A small multi-label audio tagger, trained from scratch.
Data: trained on single notes of musical instruments (NSynth), 1.0 epochs.
Rows from block 4, named by matrix and row number. Rows with one number belong to one channel. Each number is 128 + 24 x the weight over its row's rms, rounded and kept within 0 to 255. All counts start at 0. After the name is the row's rms in percent of the matrix's.
# convs0: first width-9 conv (model.blocks.4.convs.0.weight, 96x96x9), inputs 49-55, a 9 kernel for each
# convs1: second width-9 conv (model.blocks.4.convs.1.weight, 96x96x9, transposed), outputs 49-55, a 9 kernel for each
convs0.84 093 [153 192 153  69  71 107 129  72 112  85  95 115  92 102 114 139 103 183 134 133 139 134 136 119 127 152 103 139 131 123 209 169 154 134 139  84 150  95 176  74 131 127 117 114 111 124  72 109 122 115 121 100 108  97 140 116 149 117 108 127 138 118 101]
convs0.85 092 [167  85  64 155 163 132 108  99 120 109 164 164 155 115 103 133  97  88 135 113 123  84 109 119 135 123 172 125 127 129  75  91 128 100 122  99 154 161 180 109 151 135 143 115 136 135 125 144 147 121  94 125 104 148 152 142 123 121 113 131 142 112 111]
convs0.86 087 [125  45 135 139 105  97 123 132  73 114 145 127 118 126 102 131 145  97  93 130 110 108 113 136 173 121 131 163 145 139 101 122 116  81 100 108  87 133 106  88 134  92 197 158 175 110 129 121 132 120 101 144  84 141 103 130 107 150 111 126 123 121 120]
convs0.87 099 [107 103 134 156 148 113  97 152 167 117 128 115 151 171 138 167 143  70 183 123 108 134 108 126 119 144  93 131 124 105 131 182 122 163 101 104 123  74 151 112 159 148 102 138 115 182 112 107 146  97 154 119 105 107 190  97 147 144 100 149 138 113  96]
convs0.88 099 [ 89  91 165 165  52 112 148 145 122 151  93  93 136 122 167 106 149 146  90 131 127 156 155 144 127  93 108 179  97 173 111 137 105  95  95 183 150 143 128 165  73  99  65 179 131 123 151 110 144 123 117 132  89  77 132 128 113 165 126 127 135 126 143]
convs0.89 096 [133  44 105 194 179 144 114 115 165 115 180 128 115  97 128 176 115 133 110 145 146  99 140 139 128  99 107 167 169 139 110 133 136 151 117 125  93  49 116 153 125 109 167 153 130  98 138 157 119 156 124 111 121 119 112 144 104 127 115 108 122 117 162]
convs0.90 119 [167 113 144 216 150 116 131 134 157  77 141 120 131  96 117 114 124 110 111 122 138 150 134 108 128 124 151 136 123 159 100 131 173 124 111 138  86 105 156 102 106 151  92 159 125 142 122  97 133 126 130 137 139 107 121 129 117 124 115 112 132 117 137]
convs0.91 102 [156  81 100 147 118 171 146 100 133 129 169 197 147 132 109 111 164  75 153 171 102 121 121 122 170 126 103 177 171 124 110 110 157 129 105 114 112 119 130 122 126 156 104 155 206 121 144 149 137 168 113 122  99 133 119 157 120 118 119  95 123  84 130]
convs0.92 096 [ 88 139 182  81 104 175 152 178  91 150 125 130 149 149 126 101 137 164 143 126 118 129 165 130  94  86 125 130 123 129 142 126  94  61 126 155 124 158 136  60  99 110 127 121 107 120 118 105 120 131 111 140  88 139 120 117 123 152 115 108 128 151 143]
convs0.93 091 [102 129 161 134  96  94 183 140  79 153 126 151 128 123 122 192 114 171 139 110 123 129 161 123 115 145  98 104 150 144 103 152 102 110 123 148 118 173 118 153 128 108 161 159 134 139 118  99 148 127 157 164 110 116 135 105 102 106 142 108 166 111 141]
convs0.94 106 [173 179 138  44 123 150 124 101 131 109 106 100 128 144 107 153 132 165 102 121 117 156 116 105 115 118 171 122 132 147 129 132  92 157 153 135 134 161 126 118 151 136 149 113 195 103 147 121 161 133 134 137 114 127 176 107 130 160 109 114 110  75 146]
convs1.84 099 [139 146 126 168 153 122  99 153 124 120 135 125 143 128 132 100 135  99 147 112 120 121 123 154 176 143  99 129 114 125 102 121 173 148  95 129 134 109  87 121 111 126 133 155  54 121 100 109 112 149 142 143 129 166 134 106 126 114 103 145 114 128  87]
convs1.85 094 [104 147 133 114 156 119 105 145  98 106 108 171 183 133 146 128 151 188  81 132 182 144 175 135 110  74  99 136 104 127 138 136 138 141 132 162 145  98 144 161 128 117 146 118 143  91 124 128 146 157 142 128 142 146 120 122 124 129 142 132 147 134 135]
convs1.86 086 [119 148 149 128 126 145 152 115 137 188 144 147 152 133 128 160 101 102 108 129 168 142 121 146 148 149 166 160 142 119 141 148 136 116 109 147 152  99  86 153 111 121 157 132 104 109 120 124 154 111 131 156 146 145 102  91  91 115 108 107 117 104 143]
convs1.87 089 [131 142 150 137 135 105 125 119 113  89  97 110 134 146 121 152 138 157 104  82 107  99 136 151 113 140 159 143 157 151 123 118 135 113 172 156 148 105 113 140 160 174 126 147 123  88 130 108 124 184 122 163 115 145 149 111 112 134 136 136 110 159 140]
convs1.88 100 [108 131 166 118 135  94 174 134 137 120  93 125 103 131 135 176  99  94 122 143 150 159 152 146 114 119 144 109 130 124 140 129 101  96 166 143 109 119 152  85 160 156 108  95 121 124 110 120 168 145 128 142 133 133 107 116 137 111 128  90 144  91 120]
convs1.89 089 [ 87 164 137 136 114 112 116 124  72 120 131 131 163 100  66 114  92 175 125 179 158  88  86 126 155 109 125 152  93 138 100 101 111 151 125 152  95  97 137 133 131 137 161  67 134 127 137 160 155 123 121  99  98  84 126 116 132  94 103 112  67 118 142]
convs1.90 124 [145 139 149 102 164 138  76 124 129 180 137 121 171 150 114 120  87 102  89 113 119 123 121 134 149 122 124 152  76 124 145 119  88 149 127 114 175  82 116 146 148  57 146 144 131  73 128 157 101 106 123 138 144 132 119 108 134 121 132 115 146 102 170]
convs1.91 104 [ 91 187 117 138 136 136 136 111 129 109 145 132 141  95 159 143 138 170  77 174 128 153 140 132 129 128 129 155 144 109 148 147 142 123 148 107  87  68 108  87 193 116  88 140 127 145 101 146 127 131 123 142 157 111 117 190 122 173 114 154 121 112 158]
convs1.92 096 [ 91 141 161 176 132 124  88 127 118 149 121  92 109 133 126 146 159 132 115  92 155 136 134 158 149 116 156 113 114 110 169 158 138 108  81 172 184 115 133 152  89 134 164  83 102  80 148 125 133 158 135 135 157 141 119  97  89 138 146 147 124 124 172]
convs1.93 096 [116 109 151 168 119 111 138 141 149 127 156 134 140 111 102 101 132 100 162 145 114 123 107 115 144 148 160 108 168 186 149 140 131 133 124 155 123 197 159 116 143 114  85 127 107 127 162 109 117 117 132 137 124 129 159 168 165 173 103 141 126  95 124]
convs1.94 097 [133 107 128 145 148  94  98 132 149 114 129 124 110 129 129 122  79 118 131 112 129 158 141 113  96 117 139 110 137 120 128 143 123 145 130  88 126 152 131 106 146  46 142 116 123 156 123 135 130 132 133 113 113 124 135  99 154 125 118 149 122 148 126]