Rows from block 5 of a small multi-label audio tagger, named by matrix and row number. Rows with one number belong to one channel. Each number is 50 + 15 x the weight over its row's rms, rounded and kept within 0 to 99. All counts start at 0.
After each channel's rows are labels from the 100 clips, of 14976, where the channel reaches its highest value: "top examples" is what is common among them. Only what is clearly more common there than usual is listed. The data: single notes of musical instruments (NSynth). In brackets: how many of the 100.
# convs0: first width-9 conv (model.blocks.5.convs.0.weight, 96x96x9, each kernel summed), inputs 48-95
# convs1: second width-9 conv (model.blocks.5.convs.1.weight, 96x96x9, transposed, each kernel summed), outputs 48-95

convs0.36:50 21 77 64 42 53 79 43 72 72 62 55 50 64 53 61 47 31 41 49 58 48 58 49 40 47 58 32 28 69 49 50 57 31 55 82 63 44 51 52 53 42 30 26 67 57 63 58
convs1.36:68 58 77 64 60 71 29 41 68 60 46 54 56 64 45 47 46 27 64 54 68 59 74 81 69 59 45 81 77 62 50 87 58 51 48 42 81 49 47 67 28 32 23 45 50 65 51 60
top examples: pitch class D (90); octave 1 (89); note: D1 (83)

convs0.69:65 61 70 41 64 59 39 28 31 47 68 27 41 50 38 86 53 91 67 35 47 52 64 36 53 54 62 42 80 64 55 67 37 28 36 40 00 53 26 72 41 64 28 63 51 52 41 48
convs1.69:25 54 52 52 25 60 45 33 47 57 59 23 33 38 54 29 35 66 47 25 44 26 50 76 51 42 71 54 51 49 53 27 58 33 37 38 00 46 56 29 52 32 29 65 57 54 49 43
top examples: synthetic (68); bass (62); octave 1 (29)

convs0.0:29 07 52 33 41 34 40 44 39 52 42 61 47 67 59 29 51 66 51 44 40 64 46 43 36 37 50 57 49 67 38 64 74 59 40 30 74 48 35 46 64 48 61 39 44 76 60 51
convs1.0:65 31 54 61 50 80 09 48 52 53 35 77 43 56 63 35 56 41 42 40 51 43 62 75 47 36 25 51 45 21 61 38 59 28 45 58 62 50 53 27 50 55 63 70 37 70 52 62
top examples: pitch class C (73); octave 1 (49); octave 2 (48); note: C2 (46)

convs0.94:75 30 63 44 57 56 34 76 52 67 35 64 30 25 48 43 65 51 36 21 45 58 41 57 37 64 64 33 50 52 60 25 14 27 37 33 33 48 66 40 67 60 21 54 64 43 40 34
convs1.94:47 39 54 39 35 70 54 29 70 49 64 47 27 48 62 71 55 32 82 46 67 49 49 75 56 38 57 56 53 86 42 50 41 40 52 41 50 51 63 37 84 27 31 74 39 47 64 63
top examples: bass (87); synthetic (81)

convs0.40:42 36 61 21 44 38 79 40 56 54 24 34 61 29 48 47 36 24 37 56 71 33 30 20 43 48 58 15 54 34 41 42 47 59 59 56 45 30 34 23 67 69 57 61 49 60 61 36
convs1.40:70 37 60 69 49 77 46 59 28 48 48 72 41 55 48 62 73 34 73 41 42 32 25 56 51 63 35 76 47 37 35 58 51 27 50 55 63 41 55 39 49 49 56 55 54 50 43 74
top examples: pitch class C (74); octave 2 (55); octave 1 (45); note: C2 (41)

convs0.38:60 38 35 50 40 57 33 64 55 55 23 49 65 40 35 37 62 58 50 63 40 61 47 63 52 59 33 40 46 63 75 41 28 61 70 64 68 74 47 60 10 60 73 35 56 43 59 59
convs1.38:52 71 52 73 68 61 71 54 42 17 54 55 36 59 66 29 30 46 87 66 60 61 40 52 58 50 59 26 30 54 32 19 57 50 64 57 87 44 49 65 49 32 28 36 51 69 59 58
top examples: electronic (65); guitar (59); octave 3 (37)

convs0.58:25 45 63 58 48 59 59 72 53 45 68 54 54 29 55 32 51 36 48 64 58 43 25 29 82 64 64 61 52 70 61 50 47 37 50 69 75 26 64 59 90 55 34 58 14 32 61 39
convs1.58:77 31 47 37 48 58 41 51 71 69 44 42 22 73 89 64 58 55 50 62 63 55 62 68 60 48 47 47 52 44 53 67 41 60 54 65 53 57 60 31 51 77 51 50 44 51 43 28
top examples: octave 1 (80); pitch class B (65); note: B1 (47); pitch class: D# (33)

convs0.44:41 41 24 46 61 33 56 38 79 46 46 41 54 46 69 32 45 63 38 53 38 36 19 50 68 44 48 36 24 30 40 27 49 54 50 45 43 67 42 57 44 55 57 62 49 51 33 42
convs1.44:56 50 27 48 64 58 79 36 55 35 53 36 51 25 31 33 58 42 50 47 54 61 70 49 60 48 56 54 54 48 63 49 45 33 66 57 40 51 59 80 65 45 43 65 62 35 51 59
top examples: octave 1 (94); pitch class D# (74); note: D#1 (70)

convs0.78:31 62 60 35 38 73 60 53 62 47 74 60 58 27 48 33 61 33 55 53 41 42 57 46 45 35 46 76 44 55 45 44 39 46 46 37 51 58 77 62 70 63 81 48 62 54 29 53
convs1.78:59 54 32 74 40 51 48 60 45 36 44 32 37 32 13 51 54 52 30 65 68 59 19 63 44 61 39 65 61 54 19 20 61 58 03 24 42 29 58 44 48 44 41 78 57 41 44 37
top examples: octave 1 (92); pitch class E (64); note: E1 (59)

convs0.87:49 44 36 60 33 48 15 46 54 35 42 40 59 43 35 51 62 54 51 59 50 44 20 52 70 39 36 54 32 28 31 40 44 34 52 60 24 34 47 36 83 28 58 54 47 29 63 37
convs1.87:52 35 57 54 62 34 62 50 51 66 49 51 47 28 51 30 56 30 25 34 49 83 59 62 62 22 72 33 41 38 48 35 54 55 33 41 62 76 49 48 66 57 58 43 76 54 28 62
top examples: pitch class B (79); octave 1 (74); note: B1 (55)

convs0.6:45 45 75 40 32 44 46 66 38 69 22 70 30 71 70 33 51 39 63 28 61 45 68 68 31 40 60 32 71 42 46 39 27 54 55 54 34 31 37 60 34 50 43 42 66 52 36 67
convs1.6:68 38 30 49 41 39 24 45 45 19 78 51 52 84 60 83 53 66 17 67 64 37 38 43 58 54 61 56 45 85 38 57 42 63 31 68 40 62 51 24 58 55 54 31 59 51 40 58
top examples: pitch class B (75); octave 1 (64); note: B1 (44); octave 0 (28)

convs0.70:55 63 33 52 44 40 83 44 49 13 43 50 36 76 68 77 55 65 49 30 37 27 38 65 46 25 49 29 62 24 56 50 27 31 76 68 50 52 67 35 67 47 52 31 57 71 51 37
convs1.70:73 54 64 57 82 35 57 73 58 69 46 50 55 48 35 58 52 49 50 46 64 69 48 61 80 34 52 62 39 48 66 53 40 56 41 55 44 30 43 81 55 78 51 38 40 59 42 41
top examples: pitch class B (75); octave 1 (62); note: B1 (42); octave 0 (30)

convs0.12:50 43 56 26 45 59 46 38 54 54 46 38 43 41 38 53 37 72 47 70 18 41 42 68 39 39 29 37 48 20 42 59 49 45 45 51 52 43 68 47 68 62 58 56 65 63 54 32
convs1.12:75 39 40 80 66 46 40 53 34 58 44 71 39 46 26 59 73 39 61 32 70 29 50 57 49 35 50 73 39 28 58 52 49 61 35 47 66 40 29 55 58 41 58 64 40 64 53 75
top examples: pitch class C (76); octave 1 (52); octave 2 (46); note: C1 (42)

convs0.95:49 81 53 62 27 64 43 65 64 61 32 58 55 49 29 55 27 47 46 57 60 37 52 79 27 51 48 28 37 45 57 67 39 51 43 82 44 51 44 25 32 67 49 27 43 69 46 65
convs1.95:42 21 58 37 55 67 40 59 46 39 70 38 23 53 68 44 09 74 41 52 48 48 40 33 63 57 50 64 68 55 32 75 49 34 42 67 40 29 40 76 72 51 41 36 42 54 44 55
top examples: octave 1 (90); pitch class D# (62); note: D#1 (59)

convs0.75:39 50 34 53 57 58 34 32 53 72 43 53 56 52 33 53 43 24 60 56 71 56 75 50 19 59 62 69 60 29 65 57 35 34 62 77 99 62 69 52 72 57 66 36 64 46 63 50
convs1.75:45 59 46 44 85 51 48 44 55 40 86 64 48 32 56 43 47 54 55 62 61 61 40 45 42 48 52 62 39 64 51 45 51 69 56 51 86 91 51 79 50 46 37 49 73 70 53 41
top examples: electronic (61); guitar (52); bass (45)

convs0.23:34 27 38 27 66 71 40 43 31 61 57 47 47 56 38 19 47 80 29 58 37 52 51 68 39 75 59 47 51 63 62 44 27 77 52 57 60 41 39 69 44 56 37 58 59 80 60 53
convs1.23:59 38 58 50 27 99 12 40 54 58 53 76 39 47 54 49 46 47 48 49 42 51 55 50 52 59 16 60 57 37 54 60 57 41 50 66 87 39 61 42 47 36 41 58 27 63 59 55
top examples: pitch class C (86); octave 1 (63); note: C1 (54); octave 2 (34)

convs0.16:33 25 65 48 31 51 43 64 42 63 45 51 46 47 38 54 48 37 29 47 51 23 47 60 37 44 64 54 49 31 38 32 56 65 62 62 20 55 23 49 37 52 55 68 37 58 33 63
convs1.16:58 24 28 47 63 33 54 40 51 35 52 52 35 73 57 60 54 66 39 38 55 47 43 50 64 40 62 42 50 37 37 66 41 50 62 89 37 57 58 43 58 75 61 46 72 38 36 58
top examples: octave 1 (85); pitch class D# (53); note: D#1 (52); note: B1 (33)

convs0.63:78 43 50 66 48 42 45 78 62 24 43 51 59 86 45 26 39 54 58 48 47 43 35 56 55 17 41 37 28 56 41 41 55 51 61 63 50 50 49 37 37 31 72 42 84 58 38 57
convs1.63:60 56 58 35 60 65 70 29 51 68 33 58 57 36 72 69 86 55 55 24 81 46 50 55 58 48 55 56 50 56 44 49 70 36 57 65 69 53 29 50 46 43 21 57 30 28 52 50
top examples: bass (78)

convs0.84:60 40 33 57 35 22 70 24 73 37 61 38 51 26 53 40 35 33 29 56 62 49 24 33 62 47 62 25 25 49 56 23 51 59 56 61 36 47 72 35 54 36 45 30 57 36 49 63
convs1.84:53 65 41 74 67 81 67 34 50 41 55 37 69 35 42 25 51 61 63 38 29 64 34 40 64 84 61 71 43 56 30 24 44 41 56 46 43 58 38 73 28 57 45 53 81 71 32 76
top examples: octave 1 (84); pitch class D# (69); note: D#1 (64); instrument family: bass (46)

convs0.68:45 69 35 72 53 38 49 28 52 39 46 53 79 69 63 49 73 26 97 56 59 42 56 43 47 59 51 57 44 67 51 51 66 59 55 56 93 47 41 41 37 37 37 59 70 59 30 55
convs1.68:68 33 57 45 57 43 54 70 58 70 53 13 14 26 56 69 75 35 63 43 68 40 47 61 77 51 35 49 72 44 44 55 26 29 50 48 77 57 83 41 90 67 21 50 76 44 56 49
top examples: synthetic (95); bass (82)

convs0.55:38 21 65 41 46 43 60 38 44 37 60 36 33 38 60 29 52 52 62 36 44 39 32 59 76 60 59 32 85 21 70 30 36 44 68 27 20 49 51 71 34 69 44 24 18 60 51 15
convs1.55:50 37 25 45 74 24 44 48 55 68 63 33 43 56 32 83 42 73 23 23 40 29 66 43 25 24 60 46 49 35 38 65 47 51 43 65 24 47 36 63 55 49 32 49 60 60 34 53
top examples: octave 1 (79); pitch class B (39); pitch class: E (31); note: B1 (27)