From a checkpoint of a small multi-label audio tagger.
Model: log mel input, arch jasper, widths [96, 96, 96].
Training: soap at rate 0.0044, 2800 steps, batches of 64.
Data: 184686 training examples, 1.0 epochs.
Rows from block 5 of a small multi-label audio tagger, named by matrix and row number. Rows with one number belong to one channel. Each number is 500 + 50 x the weight over its row's rms, rounded and kept within 0 to 999. All counts start at 0. Numbers have three digits each.
After each channel's rows are labels from the 100 clips, of 14976, where the channel reaches its highest value: "strongest on" is what is common among them. Only what is clearly more common there than usual is listed. The data: single notes of musical instruments (NSynth).
# convs0: first width-9 conv (model.blocks.5.convs.0.weight, 96x96x9, each kernel summed), inputs 0-47
# convs1: second width-9 conv (model.blocks.5.convs.1.weight, 96x96x9, transposed, each kernel summed), outputs 0-47

convs0.57:475559475577390463437545516373519508578410410426394436533433537378517517508564512468501483543453466535549559468492512408426451504557464438504482
convs1.57:505554581562506514458496594433416447478547560515407573462538460512484481512545393512535514470524482513543541489537543417434536516442539517492497
strongest on: octave 1; pitch class A#; note: E1; note: A#1

convs0.17:533521544421479442497514477499532509469535546413379581463537451511475542472491437524546551475434563463480535599554415414436448490428462539552474
convs1.17:530404516558436515531500571481428483473492521475414479487567487562525479474587421497495423460487563515442490465417439446503515439510471491565537
strongest on: octave 1; pitch class D#; note: D#1; instrument family: bass

convs0.80:460442516465551529488484499478511562412510567420389545523495564582496580523475483471529474469491421584493461615509491460499491501513537480442461
convs1.80:585483462516404485474424495508457470516516504376464443463541453455465443444512477509485470471493459413530525404441518439434530468576563497517491
strongest on: octave 1; pitch class B; note: B1; pitch class: D#

convs0.78:437470480458406518496561487496459406607521534483486537385396396495461438556497417612481554610583505457568452507529519503474467491496473484541530
convs1.78:561524517563577493470490524524555494429376502546507535537469514529485573510486440451533434520537604499508543487440453473531464515456493515546471
strongest on: octave 1; pitch class E; note: E1

convs0.44:444450466517498449563524504430467510528467525553492493542497527438614535472524480469500491380434478472502385444523433477539362513572633393484438
convs1.44:491412437512496513429574532485481474449442578532549531454445655514491390465554480499518489498547579554536518540532418487387619435476579411463544
strongest on: octave 1; pitch class D#; note: D#1

convs0.55:505500446591474485513492494483498527485423449470423517580501581516457507456527528519536422549462419579520522482503480498520527476537522489574484
convs1.55:472573502451487572511452508544490509594488471509437516445478521441549498422454451568428528429541476440457562500431505446426541469465573556446438
strongest on: octave 1; pitch class B; pitch class: E; note: B1

convs0.76:495497516484497381457557497442513488427435508501591418453420502394473482444495531456467526440495508543499388503538510500565494419539498523500446
convs1.76:536573501591515418498502436590554602526612531549429507493502447504430523572501597557455499549462573462530439510433476466548502505559517501598486
strongest on: octave 1; pitch class F; note: F1

convs0.37:565420527473588496486511559535568503446539458470482529566486398605490425457572497547542491541481471535496478609483524656505513542498484386454549
convs1.37:497607542508411481509493568542406547568512536434484500451502540397480583496475463450473410473485442546540546434598546405521505606591475567537451
strongest on: octave 1; pitch class E; note: E1; pitch class: A#

convs0.33:498575563483497450483403443507471471510485428503495521449463540480530492608522476543501590453494569409491500535513426551480488452468530512448543
convs1.33:493524361416467475391527564496510556464494494513506577591472553453500450551461464443474458496520543570516541428460488381445482481480503541461445
strongest on: octave 1; pitch class D#; note: D#1; note: B1

convs0.53:536566482421502545401429497499495504534473526526442498513549490487581493387395500413513490444481474520516517581481423460500580549470562530456577
convs1.53:486476518505516561537541473516483485504457475378495523435460483484492500526511511490486507478545530564451443439554488518409408409529509519508482
strongest on: synthetic; bass

convs0.23:455589529473410520372512500477470543433529552514465521496556563482389539593510514550452474506466409523524480427439531591449464488526455468510531
convs1.23:496508504560547480479460544615540463444525520588463473488489534493449441457523526422511526488523517424553338534504502490578566492436504529487522
strongest on: pitch class C; octave 1; note: C1; octave 2

convs0.49:502501562483546509607498460484440519428485497473507532470559506504463494499494493431568576476492549521498478510512482573466476545413464583474582
convs1.49:534565443449410480447466471489476515499451477390463470553464535460517469493477428483524446440559549541505487461413427417446525510534438552502487
strongest on: octave 1; pitch class D#; note: D#1

convs0.66:449503553478431492467515511499478489611580541427462513526542520471563406479451521470429542486522476514445483572515576506525526468458428478478536
convs1.66:504457451444559585518509463528563446540537461434507518522559557536580533514480534454555479457502509542515502535526508569448523450490464493446519
strongest on: synthetic; bass

convs0.79:554482550417484517489589493491541549422510514473456536507562482492443496452521453554520498419473551601380414528496564566542491468545490642490480
convs1.79:537488556516513523578491558508513456538590503524487521500527528495476499628406432538564380534549556519433465484548440402463603514521451398463440
strongest on: octave 1; pitch class E; note: E1; pitch class: A#

convs0.60:399520508507471503518504511488386495461541514424538558495486466539414573538419463577479545555514430574516488563524462544464473523421471489556539
convs1.60:583455504512469446574493536455520563448438519458574458532479444502598486453530482436448471545557518508508591470582553538439467505632620474555430
strongest on: octave 1; pitch class E; note: E1; bass

convs0.77:456506477466522576488508595435523495560565543541527411516606452445480525535505467510479484486464431508490622586492450469494449475493547449492516
convs1.77:642534583574461494502531471513504493535491523484501447447530436522472501455528536504479522579510509477573669454607552528443518534510478490534473
strongest on: octave 1; pitch class A#; note: A#1; note: E1

convs0.40:571525485489494476495506480511539427427522480424563473472490537519457607504509542489562625498451531526461474463595545636494475538467507522486471
convs1.40:451475474501610453474430531598490580468608469576480574586509535458509516489496537433517426560530491435556370497481552517574605502496479502449544
strongest on: pitch class C; octave 2; octave 1; note: C2

convs0.7:537587542518516467548594541462406517422535464455460532429514446445496540435462511600498437419477436507428435404480586460505533510502412447502519
convs1.7:530475429481494491536428517514499415484558531547442475542490496459525521499537482471487463453452471508612541566626520449435528480496512518446526
strongest on: octave 1; pitch class D; note: D1

convs0.11:516484554524499589574524575545452572471611561381493530483517549415495477479557465452484497497450572448470526493583431482381466451529504506430453
convs1.11:540475522558460432477495507451508486523421477436493415473490461616458576478547506520506482474559464485488609496421558387619520550453532530536531
strongest on: octave 1; pitch class B; note: B1; bass

convs0.26:521440503434477492468466463484507489561494481474449509534505497578432542384503478463480440458484434504429505553491467526459510505484526607545445
convs1.26:558558493507536542497653484416451534554497458514477454409441497491481448516426541449484529490471456480493542538522577536426442470475534476506440
strongest on: octave 1; pitch class D#; note: D#1; note: B1

convs0.71:552502484550603521494552556538483595522471570477587463531550538500532526486506465522511569468501458482496482419518551544440562533521497469520524
convs1.71:499464424473485532504416525518549510554461523483621539536476497427480477527498535508528481442417526489490549590518487504475484501430472446366543
strongest on: octave 1; pitch class B; note: B1; bass

convs0.15:449423487529520539599526520499421450499488390516623461526519457468454455482482476455444536447496453490495543340425520500475487438550447568552433
convs1.15:532549544577510509504519489451473467537558505554519548461472428466415525475473464454433496373507498496521585538601534514542540488355453551477542
strongest on: octave 1; pitch class D; note: D1

convs0.85:484399573535400511473451506486524434491483487528436571518473566458478512463466524502492502461476576574640519515459521487500582465646548529415541
convs1.85:544559493488580505487528453555490540441512454491450474504495465484519482576525464600516453468562480496459427481581413394527516561505468531547535
strongest on: octave 1; pitch class E; note: E1; pitch class: A#

convs0.5:541469508509447468470418582515541490582460533510549545512491508472465469533537548522482519563490508365464424428505527380525557498468524509516484
convs1.5:438457449580504540578513402553521490495489514601497516493463469529497505505527550589502548555550590479511520495426445517554549464593450515486578
strongest on: octave 1; pitch class D#; note: D#1; note: B1

convs0.89:561493549490405483502508605482460512510554480493585486530550487442480434495487445522486548509528503433661463586496578450523479525420457511490527
convs1.89:429483532550568522563452419463585438409406473431446479462525489535511506516555462544500520507553571479458541456508450461411573509635469494507440
strongest on: octave 1; pitch class E; note: E1; pitch class A#